From a checkpoint of a small encoder-decoder audio transcriber.
Data: trained on read English sentences (LibriTTS-R), 15625 training examples, 104.9 epochs.
Rows from block 2 of the audio encoder of a small encoder-decoder audio transcriber, named by matrix and row number. Rows with one number belong to one neuron. Each number is 50 + 10 x the weight over its row's rms, rounded and kept within 0 to 99. All counts start at 0.
After each neuron's rows are labels from the 100 clips, of 14976, where the neuron reaches its highest value: "responds to" is what is common among them; "loudest band" is the band of the loudest frequency at the time of the peak. Only what is clearly more common there than usual is listed. The data: read English sentences (LibriTTS-R).
# fc1: MLP up (encoder.blocks.2.mlp.fc1.weight, 512x128), inputs 0-127
# fc2: MLP down (encoder.blocks.2.mlp.fc2.weight, 128x512, transposed), outputs 0-127

fc1.350:53 34 53 45 61 49 40 50 40 58 45 44 53 52 52 38 49 76 61 29 58 52 38 39 41 57 58 65 47 37 53 70 53 39 45 61 62 46 61 57 44 62 44 50 56 43 55 64 56 51 59 43 63 39 39 43 59 55 51 56 47 54 53 53 65 54 48 40 57 54 51 54 51 45 45 34 33 18 46 39 64 49 50 46 47 40 48 44 51 61 75 49 52 64 49 63 28 58 46 62 48 47 50 68 50 60 52 42 49 47 40 35 49 48 44 49 60 71 42 54 52 48 61 37 75 42 56 28
fc2.350:42 43 65 52 64 56 47 34 71 58 44 54 47 58 47 47 38 44 35 61 26 41 38 48 55 58 48 28 35 48 55 57 49 50 46 47 55 38 52 49 49 52 70 41 51 57 37 45 55 47 67 56 57 53 63 55 39 76 61 66 36 35 43 49 50 55 73 56 57 51 52 53 47 36 48 68 43 52 39 48 29 63 40 56 33 40 53 54 52 66 53 60 40 45 49 61 44 60 58 52 58 39 45 51 61 63 47 48 57 45 62 26 40 53 43 42 48 43 65 64 46 45 68 50 39 49 46 45
responds to: the word "she"
loudest band: 2000 to 4000 Hz

fc1.66:62 39 64 51 43 61 62 42 50 49 47 50 52 71 60 40 47 65 50 38 64 54 47 44 57 43 51 51 56 62 35 38 27 60 54 50 28 54 45 42 46 31 49 53 44 41 63 47 44 48 43 53 58 60 48 53 48 43 51 59 52 47 41 43 44 24 70 57 67 50 55 77 44 37 48 48 49 50 53 57 36 42 55 52 52 57 52 71 38 44 51 45 40 28 60 51 40 50 48 55 41 50 62 60 42 67 61 45 26 67 69 44 45 37 54 65 53 41 44 61 46 50 63 56 67 49 49 46
fc2.66:51 49 36 56 58 51 44 50 60 44 58 43 63 69 59 45 49 41 65 55 44 28 35 39 35 51 37 35 63 39 48 57 54 45 41 44 57 31 45 52 58 31 78 39 49 44 49 42 51 46 50 43 53 38 56 49 41 59 64 54 56 37 57 45 42 52 47 54 44 32 62 47 40 50 50 52 58 36 35 44 45 64 86 50 55 39 42 47 58 50 52 37 47 42 49 55 54 52 54 42 54 47 71 60 47 60 55 44 37 65 35 55 60 55 60 47 41 54 40 66 51 50 28 61 53 32 52 59
responds to: voice: female
loudest band: 1000 to 2000 Hz

fc1.31:34 63 62 42 51 49 54 68 38 33 65 49 51 43 53 72 52 70 48 57 56 38 61 52 45 49 63 51 48 59 40 57 34 56 41 51 42 69 54 55 54 61 39 53 45 42 41 48 53 45 35 46 26 55 51 54 58 59 50 55 47 45 41 49 42 52 47 71 54 61 44 43 52 63 49 41 57 49 58 54 52 36 38 53 36 37 44 54 53 41 38 42 43 48 52 27 64 78 63 48 50 66 70 70 48 46 47 59 63 41 67 48 61 35 53 49 38 61 60 48 57 53 43 44 54 64 60 59
fc2.31:61 42 58 47 42 43 48 55 51 57 60 44 47 28 30 54 53 32 63 40 52 46 48 47 24 46 50 40 50 71 72 54 44 48 46 49 50 50 56 66 67 61 50 58 42 43 49 71 44 41 72 43 44 55 47 73 57 60 27 60 49 42 50 58 38 39 61 54 57 38 35 37 37 54 47 47 56 39 43 66 55 37 26 59 55 57 59 50 49 52 45 62 32 45 55 51 48 59 45 57 65 55 36 49 53 66 44 39 60 49 46 44 52 51 52 55 50 45 69 36 50 42 43 63 43 57 54 46
responds to: the word "you"
loudest band: 250 to 500 Hz

fc1.474:49 23 45 46 42 63 66 46 38 65 72 46 59 50 58 52 57 68 58 55 56 51 58 33 48 44 53 63 51 59 44 55 51 45 63 64 56 43 53 34 67 49 44 40 48 54 46 42 60 45 50 46 45 49 40 57 47 31 51 29 53 39 35 39 57 57 41 56 58 42 64 37 49 26 47 44 43 47 54 41 44 55 38 39 52 42 66 48 60 37 57 62 57 46 71 71 61 46 65 58 53 53 47 41 38 54 57 39 44 46 35 51 46 52 55 56 57 46 56 55 64 35 66 58 53 34 58 28
fc2.474:43 55 53 47 39 31 46 62 52 55 42 26 42 46 54 58 28 51 36 58 35 36 46 25 50 57 60 50 59 49 51 56 49 49 54 46 52 54 62 38 47 62 57 34 63 49 42 57 56 51 61 61 36 77 44 65 56 68 52 39 43 59 36 52 44 45 35 42 41 63 40 35 45 44 46 52 52 57 45 57 37 39 46 49 46 54 36 41 48 58 54 45 58 65 48 37 44 36 59 35 53 51 52 64 47 60 34 64 38 54 46 50 37 58 56 55 51 49 44 36 33 47 63 60 51 41 72 67
responds to: voice: female
loudest band: 250 to 500 Hz

fc1.199:61 43 71 57 56 13 41 37 66 44 39 42 58 52 45 60 59 44 49 54 53 39 62 35 56 42 44 58 60 58 50 56 61 44 40 35 40 50 52 46 55 41 59 64 47 63 62 58 61 42 53 53 43 49 45 46 40 44 57 67 64 37 52 40 40 56 53 53 30 40 82 57 34 35 52 42 40 55 35 47 57 39 55 47 65 57 45 51 55 58 40 54 35 40 44 40 49 48 66 35 47 54 65 29 45 52 60 43 47 53 52 61 56 54 57 64 50 44 39 51 38 40 39 55 53 47 44 55
fc2.199:43 45 64 56 35 45 62 43 50 53 39 62 53 57 57 56 45 42 55 34 35 34 52 33 46 62 59 50 48 43 54 42 47 48 44 47 51 46 29 62 55 54 54 50 43 49 63 43 50 40 51 30 42 46 62 52 34 49 57 52 53 50 65 68 41 45 37 50 41 50 59 39 60 56 65 47 56 41 60 51 57 59 48 27 36 47 79 46 59 58 60 69 40 53 44 44 39 57 42 54 53 25 47 50 50 32 49 49 51 59 43 22 31 63 64 54 54 54 50 49 41 44 42 55 63 61 74 45
responds to: the word "not"
loudest band: 500 to 1000 Hz; 1000 to 2000 Hz

fc1.98:51 51 58 44 47 50 46 33 31 60 48 49 41 41 47 48 57 43 44 54 61 45 48 42 65 67 47 60 57 53 41 54 52 45 49 68 34 48 56 38 57 62 50 49 52 58 58 59 54 56 36 84 53 48 58 49 41 46 42 60 47 46 46 49 33 44 54 52 55 36 48 55 24 51 47 34 44 36 43 58 55 78 46 51 48 72 55 44 60 31 62 46 63 40 55 77 51 62 53 33 44 38 43 56 41 66 47 51 61 48 55 45 56 62 46 55 46 53 52 68 36 72 38 56 42 55 45 54
fc2.98:60 56 47 64 41 28 66 65 53 43 40 59 53 67 60 55 49 43 36 66 54 40 56 53 42 57 30 54 50 75 32 27 66 44 35 42 39 49 40 45 49 30 43 55 36 60 51 53 41 54 58 31 56 55 47 52 28 69 57 58 56 46 43 49 41 44 62 54 37 50 49 55 50 56 34 54 51 63 37 37 38 40 43 56 45 64 49 50 50 57 54 51 48 37 55 64 52 51 55 64 54 47 41 45 57 58 38 55 60 50 62 45 60 56 50 42 28 36 44 43 56 59 58 62 45 66 43 48
responds to: voice: male
loudest band: 250 to 500 Hz

fc1.4:44 50 39 56 54 62 45 52 53 38 48 50 50 39 55 56 52 51 76 44 42 54 56 47 37 33 34 42 47 44 44 55 48 55 42 41 22 60 45 44 51 51 61 45 51 59 48 66 46 65 54 67 27 35 51 33 40 52 51 55 44 49 50 50 65 60 51 45 44 55 59 49 42 46 44 51 68 45 35 58 55 35 59 30 38 44 48 39 52 48 39 24 41 30 49 51 52 50 59 47 40 67 67 40 46 35 37 33 67 52 50 43 54 46 56 49 65 27 34 64 58 56 58 49 43 49 43 58
fc2.4:54 54 42 37 55 52 42 54 46 67 51 38 66 57 78 54 65 63 52 63 66 37 42 39 35 43 67 69 42 66 58 49 49 43 50 32 55 53 53 37 58 65 68 50 48 43 57 59 56 44 38 34 44 50 60 42 46 39 65 52 52 50 67 61 46 37 67 43 30 44 51 49 59 52 46 52 61 45 49 52 61 52 33 52 53 40 55 51 64 53 34 50 50 63 52 36 48 60 56 67 42 64 55 32 54 71 59 44 51 60 33 50 39 53 46 47 53 40 51 57 32 50 46 39 61 44 58 52
responds to: voice: male
loudest band: 250 to 500 Hz

fc1.79:37 46 63 50 48 48 62 48 46 56 39 54 47 47 48 58 41 40 56 53 65 53 44 50 56 54 62 61 32 42 50 52 54 30 65 46 41 38 34 53 65 55 28 53 47 51 60 46 48 48 48 50 45 57 41 45 46 39 50 47 61 35 53 33 54 38 48 47 53 60 71 55 47 37 35 53 41 39 46 39 35 43 67 38 57 61 76 47 55 40 56 63 56 63 56 60 46 67 42 32 59 36 47 59 31 57 47 43 54 52 33 56 40 61 53 59 65 60 55 53 54 40 73 53 54 32 73 48
fc2.79:46 63 41 39 41 48 58 59 32 50 32 40 47 46 39 65 52 63 31 46 50 62 43 49 49 36 52 53 49 55 56 52 61 33 61 61 67 56 42 50 61 48 55 44 51 53 44 30 59 38 60 41 43 57 63 52 41 63 67 55 57 57 55 62 33 38 35 65 38 48 46 61 64 46 55 40 60 51 40 57 50 57 49 41 58 53 32 44 51 58 42 32 50 61 38 47 58 41 50 59 58 59 61 56 37 62 37 65 47 61 52 37 36 66 35 50 40 51 54 57 39 28 51 41 28 53 46 35
responds to: voice: male
loudest band: 250 to 500 Hz

fc1.166:32 39 63 50 44 45 46 44 51 60 41 56 61 35 63 46 49 37 37 65 42 38 34 29 59 54 55 45 46 46 50 45 53 49 64 46 47 60 44 48 62 46 56 43 51 60 52 41 41 49 49 50 44 45 52 50 53 69 54 52 47 57 67 55 53 44 55 64 55 49 34 39 42 54 65 61 49 64 38 51 31 63 49 54 59 58 55 49 65 43 52 27 55 53 46 64 54 51 53 69 47 83 25 70 49 47 32 41 62 69 64 53 56 60 43 63 55 65 39 51 54 45 54 61 49 64 49 56
fc2.166:37 58 52 59 66 67 52 65 61 43 69 67 37 37 50 47 35 49 56 49 36 43 46 38 35 43 41 61 55 41 49 30 57 50 62 29 57 52 61 46 43 48 38 50 59 54 49 47 44 48 37 65 46 53 40 43 37 57 44 51 44 37 42 53 49 48 40 37 36 36 62 68 44 41 52 42 46 36 58 54 44 46 55 46 44 27 60 37 42 57 64 49 52 41 65 45 33 47 50 40 54 61 60 76 46 53 46 66 51 47 44 49 49 40 50 60 46 47 76 57 39 46 55 37 48 64 38 42
responds to: voice: female
loudest band: 4000 to 8000 Hz

fc1.10:53 38 45 56 38 48 58 64 72 45 43 39 54 61 49 60 59 44 56 55 51 46 47 54 68 56 50 52 31 63 51 67 44 48 40 65 49 31 49 53 55 65 36 46 49 47 60 42 30 47 39 52 25 52 39 53 41 36 74 42 60 70 64 60 49 57 64 66 46 53 42 47 53 61 55 38 46 72 57 45 61 60 43 50 39 68 59 58 46 37 46 57 39 39 48 39 39 52 47 42 54 36 55 37 63 36 45 59 39 42 29 56 40 47 55 48 62 58 65 55 59 54 52 51 46 56 51 56
fc2.10:37 62 58 57 51 54 44 60 60 47 36 53 36 44 65 32 54 56 51 46 54 33 31 64 59 43 54 64 40 44 54 54 42 64 66 53 47 49 49 38 44 52 51 23 60 54 74 33 58 52 74 49 57 69 53 54 43 47 47 70 36 45 53 54 49 41 38 45 45 62 42 57 39 54 41 43 41 65 44 59 53 35 46 61 59 43 46 59 65 56 66 57 54 45 31 50 41 61 56 52 49 56 47 48 63 46 38 49 54 38 48 36 45 57 37 33 62 33 35 54 58 54 44 60 40 49 39 50
responds to: voice: male
loudest band: 250 to 500 Hz

fc1.297:45 56 49 55 65 43 49 44 40 58 68 54 48 46 51 37 52 54 62 46 51 34 48 43 54 40 47 59 69 62 44 48 61 54 43 45 55 58 53 44 45 88 29 49 50 46 54 46 57 54 25 52 49 82 46 49 35 61 50 45 55 25 50 70 65 39 53 56 53 62 61 46 51 44 54 52 51 56 39 57 73 47 49 51 59 49 43 53 45 25 35 41 52 38 56 55 61 64 35 59 58 49 55 44 50 47 61 62 45 60 44 55 42 31 51 55 41 52 50 50 44 61 42 64 51 59 51 47
fc2.297:35 47 52 59 49 58 63 71 63 56 58 40 35 40 48 42 61 52 64 71 48 61 39 47 54 25 44 48 55 40 40 44 50 29 51 52 46 32 56 31 58 39 49 41 56 48 52 51 44 39 56 52 56 68 56 40 44 47 62 43 46 51 40 50 29 60 26 44 62 66 59 56 54 48 39 53 48 44 45 51 48 59 46 40 52 38 68 47 51 58 65 37 69 53 59 45 46 55 48 65 52 36 48 49 57 47 41 51 62 52 53 45 61 32 51 57 48 64 46 70 30 44 65 52 67 53 58 54
responds to: voice: male
loudest band: 500 to 1000 Hz; 250 to 500 Hz

fc1.191:51 50 63 55 59 56 43 45 60 48 43 59 44 62 28 61 47 57 49 60 44 57 53 62 29 39 43 32 45 52 43 35 45 44 53 57 54 57 52 49 61 67 53 32 36 39 56 48 53 50 52 58 35 46 47 53 67 47 51 50 47 61 40 62 61 54 45 54 44 51 52 54 56 31 72 39 67 56 48 60 56 50 56 47 52 63 48 50 74 50 47 52 56 61 49 46 57 53 26 30 54 41 79 62 41 47 49 54 45 53 46 57 79 39 43 38 50 58 57 50 50 34 43 38 59 58 26 40
fc2.191:50 52 62 66 39 53 42 34 38 39 39 66 52 37 45 60 64 58 40 60 67 44 48 63 41 46 49 40 35 58 41 48 44 51 68 49 39 40 48 50 65 27 44 62 50 53 66 44 52 54 39 50 51 38 34 53 50 37 48 64 57 57 52 62 49 42 56 57 48 49 27 79 37 41 50 44 39 57 41 51 51 67 42 57 49 53 69 53 55 53 46 53 46 47 43 34 39 50 45 49 59 49 42 38 57 62 23 41 35 44 60 49 56 47 40 37 60 49 41 54 47 56 45 49 72 31 58 53
responds to: the word "with"
loudest band: 4000 to 8000 Hz

fc1.397:32 53 61 67 34 55 43 45 41 45 32 48 48 50 41 50 47 65 44 45 54 46 44 60 55 55 60 44 58 49 54 45 48 52 33 49 39 50 52 38 57 59 65 54 67 38 65 56 60 69 57 24 53 54 70 44 39 39 42 40 63 49 47 39 59 42 60 59 49 51 42 57 47 41 34 56 34 37 23 50 44 66 52 62 57 33 45 26 53 45 49 54 64 75 50 75 55 54 47 52 53 37 55 52 61 37 44 43 46 44 36 46 44 49 46 50 39 46 63 47 41 50 61 59 48 57 47 56
fc2.397:57 40 46 47 66 56 50 57 60 47 54 59 62 65 38 60 52 69 56 51 57 56 51 41 36 40 43 49 37 39 53 51 51 43 57 37 45 39 38 49 45 53 33 63 39 39 61 68 58 49 53 54 50 53 64 67 55 54 43 52 52 58 43 48 42 54 52 40 45 37 56 63 48 46 56 55 79 49 52 51 59 69 58 61 40 52 54 81 42 44 54 40 55 41 73 69 51 59 51 34 49 44 38 69 45 31 52 48 56 38 50 40 64 62 51 39 46 65 72 56 64 34 46 45 47 46 52 43
responds to: the word "he"
loudest band: 250 to 500 Hz

fc1.189:50 56 56 42 53 52 59 46 35 57 63 50 70 51 63 31 41 46 54 41 65 50 42 52 39 46 44 53 40 49 44 68 57 49 52 62 32 53 42 45 42 66 38 52 39 60 48 52 50 69 58 32 44 33 48 45 37 58 61 54 47 63 44 63 41 53 53 45 58 47 48 38 50 68 59 56 53 66 48 57 41 43 56 48 53 51 60 32 46 55 49 24 36 35 50 46 53 60 50 65 44 49 55 55 54 62 79 82 47 65 50 42 60 68 53 64 48 48 52 50 60 49 48 53 39 56 68 47
fc2.189:48 52 68 44 44 60 57 40 32 34 61 54 54 46 57 55 56 65 41 38 35 53 37 61 49 42 33 52 41 41 49 59 44 53 46 47 55 49 61 68 63 65 55 65 63 45 60 52 49 52 51 59 52 45 42 47 75 44 57 42 76 50 48 49 27 67 57 56 64 65 59 51 47 52 74 46 50 54 32 72 37 52 34 51 57 55 59 58 48 49 36 69 39 51 63 64 39 55 49 43 42 56 45 58 44 51 63 56 48 43 50 41 52 55 40 37 53 30 50 39 36 50 47 43 41 42 45 46
responds to: the word "with"
loudest band: 250 to 500 Hz

fc1.341:58 54 35 34 64 55 56 46 65 54 67 50 45 53 53 50 62 42 43 58 51 51 41 40 48 60 52 68 55 47 36 50 28 45 68 42 70 49 35 47 59 40 26 42 42 53 53 49 37 54 48 48 47 38 38 50 31 62 45 53 43 51 44 45 41 50 50 36 41 54 64 49 47 59 61 45 46 55 63 62 58 50 49 57 47 52 63 57 51 54 66 59 42 53 44 51 54 49 58 53 73 65 42 48 38 65 73 41 42 70 55 57 37 29 67 50 54 57 57 59 37 46 40 41 62 23 46 48
fc2.341:66 69 46 45 53 62 45 58 52 51 54 37 59 48 67 55 42 67 31 43 70 39 43 51 54 42 58 50 45 45 45 52 47 56 72 55 46 56 33 30 34 43 54 57 57 36 62 58 54 40 55 47 40 53 34 62 54 39 45 52 49 52 41 50 48 66 49 43 37 50 40 63 36 40 55 65 56 69 63 49 48 45 43 51 51 60 59 60 52 69 60 42 53 51 50 56 49 43 43 50 54 39 64 46 55 26 85 58 49 53 58 44 32 58 70 54 43 57 63 57 55 57 48 54 43 57 54 37
responds to: voice: female
loudest band: 250 to 500 Hz

fc1.448:45 58 46 66 63 40 34 48 59 42 58 55 59 47 52 50 45 43 54 46 52 60 44 39 52 46 51 63 38 30 29 51 71 62 44 56 62 41 50 49 54 45 60 41 38 40 53 51 43 58 38 61 44 48 46 46 41 65 49 49 65 63 42 59 59 35 55 76 52 33 49 56 35 50 48 53 40 75 62 60 43 37 42 46 50 35 61 55 55 45 55 55 49 45 33 29 44 39 40 54 53 51 40 51 67 52 55 47 39 80 53 66 61 54 53 56 44 52 54 52 51 60 36 43 57 57 72 63
fc2.448:56 44 47 62 60 51 63 65 43 34 65 43 59 41 46 32 52 36 50 52 60 56 47 62 56 42 45 84 42 44 40 47 54 43 64 43 46 67 42 45 51 44 55 56 37 62 59 55 37 49 63 56 49 48 58 53 62 46 56 46 47 62 51 58 66 38 42 45 45 55 49 64 41 54 47 54 62 59 49 55 60 34 33 42 29 39 52 56 64 39 69 68 46 41 28 54 56 42 44 49 48 51 35 43 38 51 45 57 54 25 22 50 49 52 46 59 49 63 50 46 60 64 46 44 43 54 46 38
responds to: the word "for"
loudest band: 4000 to 8000 Hz

fc1.465:33 68 52 49 53 39 42 41 50 56 44 50 67 66 45 50 56 37 60 34 64 44 54 49 44 46 69 38 46 37 51 54 48 42 28 48 34 65 41 63 53 40 42 51 48 49 37 59 42 48 62 47 67 37 55 71 33 65 54 46 56 37 37 45 51 54 46 33 60 63 54 49 30 53 38 60 37 46 79 37 39 50 56 51 42 53 50 50 48 41 60 48 49 45 55 51 51 47 35 51 46 41 47 70 60 47 53 39 54 61 39 42 68 65 51 57 44 54 70 47 52 65 35 57 40 48 54 53
fc2.465:53 54 45 38 23 58 41 47 44 56 56 49 58 43 63 67 72 62 56 50 47 45 40 44 42 47 32 63 30 38 41 45 66 42 46 58 46 54 48 58 44 53 49 58 59 43 41 51 43 45 65 52 45 42 51 69 47 39 35 40 54 60 53 70 44 69 46 64 50 36 46 42 52 47 48 50 57 45 43 60 50 58 46 50 52 55 61 50 39 43 45 46 60 66 57 53 50 33 40 54 41 62 45 42 49 55 54 48 80 66 41 67 53 57 36 37 35 49 73 33 36 38 49 55 42 56 51 36
responds to: the word "you"
loudest band: 250 to 500 Hz

fc1.318:57 61 50 40 45 65 38 67 54 56 50 66 37 47 51 54 45 48 41 76 69 63 29 59 47 45 68 63 47 53 42 42 45 54 56 54 38 47 61 53 59 55 46 50 69 45 57 66 46 55 47 42 29 48 38 39 49 54 55 44 55 48 43 71 34 52 43 29 56 44 53 49 49 49 36 64 62 36 36 60 48 50 46 54 52 40 48 42 37 55 54 38 69 50 51 61 52 66 48 57 70 27 61 40 64 37 58 54 38 41 59 59 42 41 44 50 52 41 41 53 37 45 56 63 43 58 43 49
fc2.318:57 65 54 34 65 61 62 53 30 54 54 55 56 38 44 56 56 53 59 61 47 42 45 69 56 44 68 43 48 61 70 56 50 44 44 46 49 47 56 42 51 24 46 57 48 51 50 39 45 50 48 43 64 54 47 44 48 47 54 50 50 60 37 24 52 46 81 56 62 44 46 47 55 53 52 58 43 48 46 56 34 57 55 35 60 36 52 38 48 41 44 59 39 57 51 53 55 59 54 43 58 42 29 40 50 53 64 26 54 52 35 76 63 61 69 55 52 43 59 51 57 61 49 26 48 57 56 43
responds to: the word "as"
loudest band: 4000 to 8000 Hz

fc1.375:35 59 39 47 34 48 60 45 50 59 46 29 53 63 64 63 54 68 51 61 52 60 55 55 59 66 54 44 33 46 57 61 65 40 39 46 54 36 48 50 46 52 56 69 63 73 32 55 49 47 45 44 59 41 35 49 51 45 68 52 61 47 31 59 56 45 51 55 56 57 40 55 59 56 41 65 36 67 61 60 45 36 39 49 53 43 41 57 59 26 45 43 52 44 34 42 59 40 45 68 65 56 65 55 55 49 47 46 68 52 54 47 39 50 41 41 48 45 73 49 52 53 53 41 38 37 45 41
fc2.375:52 41 33 63 66 32 52 46 63 37 48 33 55 58 76 50 54 47 50 55 59 39 51 51 45 42 53 49 48 46 41 54 51 50 33 51 48 45 43 54 49 44 63 54 51 34 50 47 39 51 63 40 46 46 64 55 57 41 35 58 41 56 40 33 46 57 63 47 68 34 53 50 50 52 55 66 35 43 53 57 73 40 53 52 60 54 46 61 44 69 54 46 60 58 42 49 43 61 75 49 66 43 74 33 58 44 31 51 63 62 64 52 44 41 61 43 39 41 50 46 53 48 43 27 54 45 34 60
responds to: the word "you"
loudest band: 250 to 500 Hz

fc1.488:47 71 42 54 28 47 37 36 32 53 49 49 51 35 42 38 62 52 62 58 38 53 36 63 62 43 43 61 55 45 55 39 43 30 50 43 49 51 50 49 42 30 63 53 43 44 52 50 51 54 50 58 36 42 52 48 79 64 43 34 58 49 55 78 66 64 39 57 46 66 49 50 42 39 56 44 48 49 60 48 45 61 42 63 41 45 47 57 58 46 58 39 51 47 42 53 46 45 51 62 52 30 56 66 50 49 42 49 71 60 66 47 57 50 45 47 40 61 43 33 39 63 60 47 47 47 70 58
fc2.488:59 50 51 50 46 52 47 66 52 73 32 29 28 45 52 46 54 47 47 49 47 40 33 52 49 58 54 62 62 57 53 58 66 48 49 40 60 54 48 46 38 46 43 57 44 38 42 37 46 51 22 55 61 35 41 55 37 69 35 51 48 44 50 38 58 64 49 40 55 49 62 50 54 62 47 48 46 47 47 21 39 43 52 54 42 50 45 41 50 53 36 31 49 55 51 50 34 65 54 51 76 49 41 51 24 51 55 71 46 43 50 37 43 38 65 42 51 46 49 41 48 55 55 53 45 53 30 53
responds to: voice: male
loudest band: 4000 to 8000 Hz

fc1.192:37 45 53 48 37 49 50 39 32 55 39 51 50 57 52 63 42 55 52 56 63 53 56 53 66 51 55 41 49 36 42 59 40 54 34 56 56 51 46 38 45 61 58 52 58 51 46 54 50 50 57 57 57 50 44 35 56 51 59 54 51 35 53 45 44 41 43 47 49 33 43 38 26 28 41 54 37 67 50 25 60 56 69 45 53 39 41 35 51 36 38 70 24 64 57 63 58 48 44 69 50 50 56 55 61 48 52 35 48 61 49 56 54 64 57 55 51 49 71 31 61 71 57 56 36 43 62 57
fc2.192:57 53 50 46 58 76 54 51 35 67 42 41 48 68 67 58 52 50 47 69 49 47 39 58 69 39 53 53 24 44 50 56 61 47 53 50 49 42 39 71 54 44 48 38 61 47 46 38 49 43 50 42 59 60 59 55 37 50 27 43 48 55 56 48 48 64 67 37 63 37 37 39 63 63 67 58 52 51 50 39 47 60 52 45 58 52 56 57 49 64 28 53 64 65 62 62 52 54 42 48 58 52 48 56 60 43 59 53 77 54 42 58 46 49 37 50 26 47 56 60 51 57 53 39 49 55 62 55
responds to: the word "you"
loudest band: 250 to 500 Hz

fc1.343:66 50 24 41 48 57 63 47 31 60 45 57 43 64 61 36 45 43 49 48 61 42 45 67 39 57 43 51 62 49 52 62 33 42 49 42 42 35 66 57 80 37 61 63 57 47 52 53 85 53 46 56 52 53 46 35 54 72 41 67 40 42 59 43 43 64 51 43 40 53 74 49 49 56 46 45 46 46 48 58 54 55 58 60 47 70 32 54 55 53 57 53 44 52 56 41 42 43 48 46 66 46 44 61 52 62 49 42 59 45 55 63 52 52 57 37 50 46 53 38 60 46 38 51 54 52 46 38
fc2.343:42 54 43 51 40 43 67 55 46 29 44 42 42 49 36 64 50 52 43 26 45 46 61 37 64 55 49 41 41 34 54 42 75 60 34 35 55 47 52 49 59 46 49 60 46 56 61 59 69 64 53 45 52 35 57 38 35 53 37 50 54 41 69 65 37 46 38 48 49 47 64 56 66 43 43 49 43 50 47 51 53 46 44 39 47 40 66 38 41 41 46 61 42 45 34 55 24 45 41 52 49 51 44 57 63 38 51 58 52 51 44 45 66 58 38 62 41 67 60 62 45 39 55 30 60 47 62 58
responds to: the word "but"
loudest band: 250 to 500 Hz

fc1.202:46 56 48 54 42 43 61 53 56 67 65 66 55 45 32 48 48 53 65 40 58 58 48 39 56 46 48 38 65 40 49 55 44 34 18 40 40 52 58 52 38 47 55 36 49 45 36 62 52 49 60 38 79 45 56 56 47 41 51 54 41 56 24 59 43 64 50 30 47 54 57 49 50 39 43 51 30 40 55 58 57 39 48 54 46 39 63 46 47 43 43 62 39 48 59 69 58 60 49 61 43 52 49 47 51 33 35 40 40 59 43 62 44 59 61 51 44 60 39 53 44 66 42 53 49 68 52 31
fc2.202:40 59 63 35 54 61 39 59 58 36 48 56 49 45 47 56 45 55 58 55 56 42 54 45 53 52 47 51 55 54 49 43 40 60 44 63 23 46 57 48 52 37 50 32 48 46 68 50 40 49 47 61 44 61 47 67 64 58 49 49 51 35 50 59 46 67 48 32 46 44 42 49 37 51 29 50 66 46 64 44 46 74 69 56 38 45 51 37 63 41 41 51 47 59 57 50 60 42 62 47 56 45 46 65 42 40 52 63 68 42 40 62 22 57 60 51 57 66 37 39 62 42 61 42 71 46 39 47
responds to: voice: female
loudest band: 500 to 1000 Hz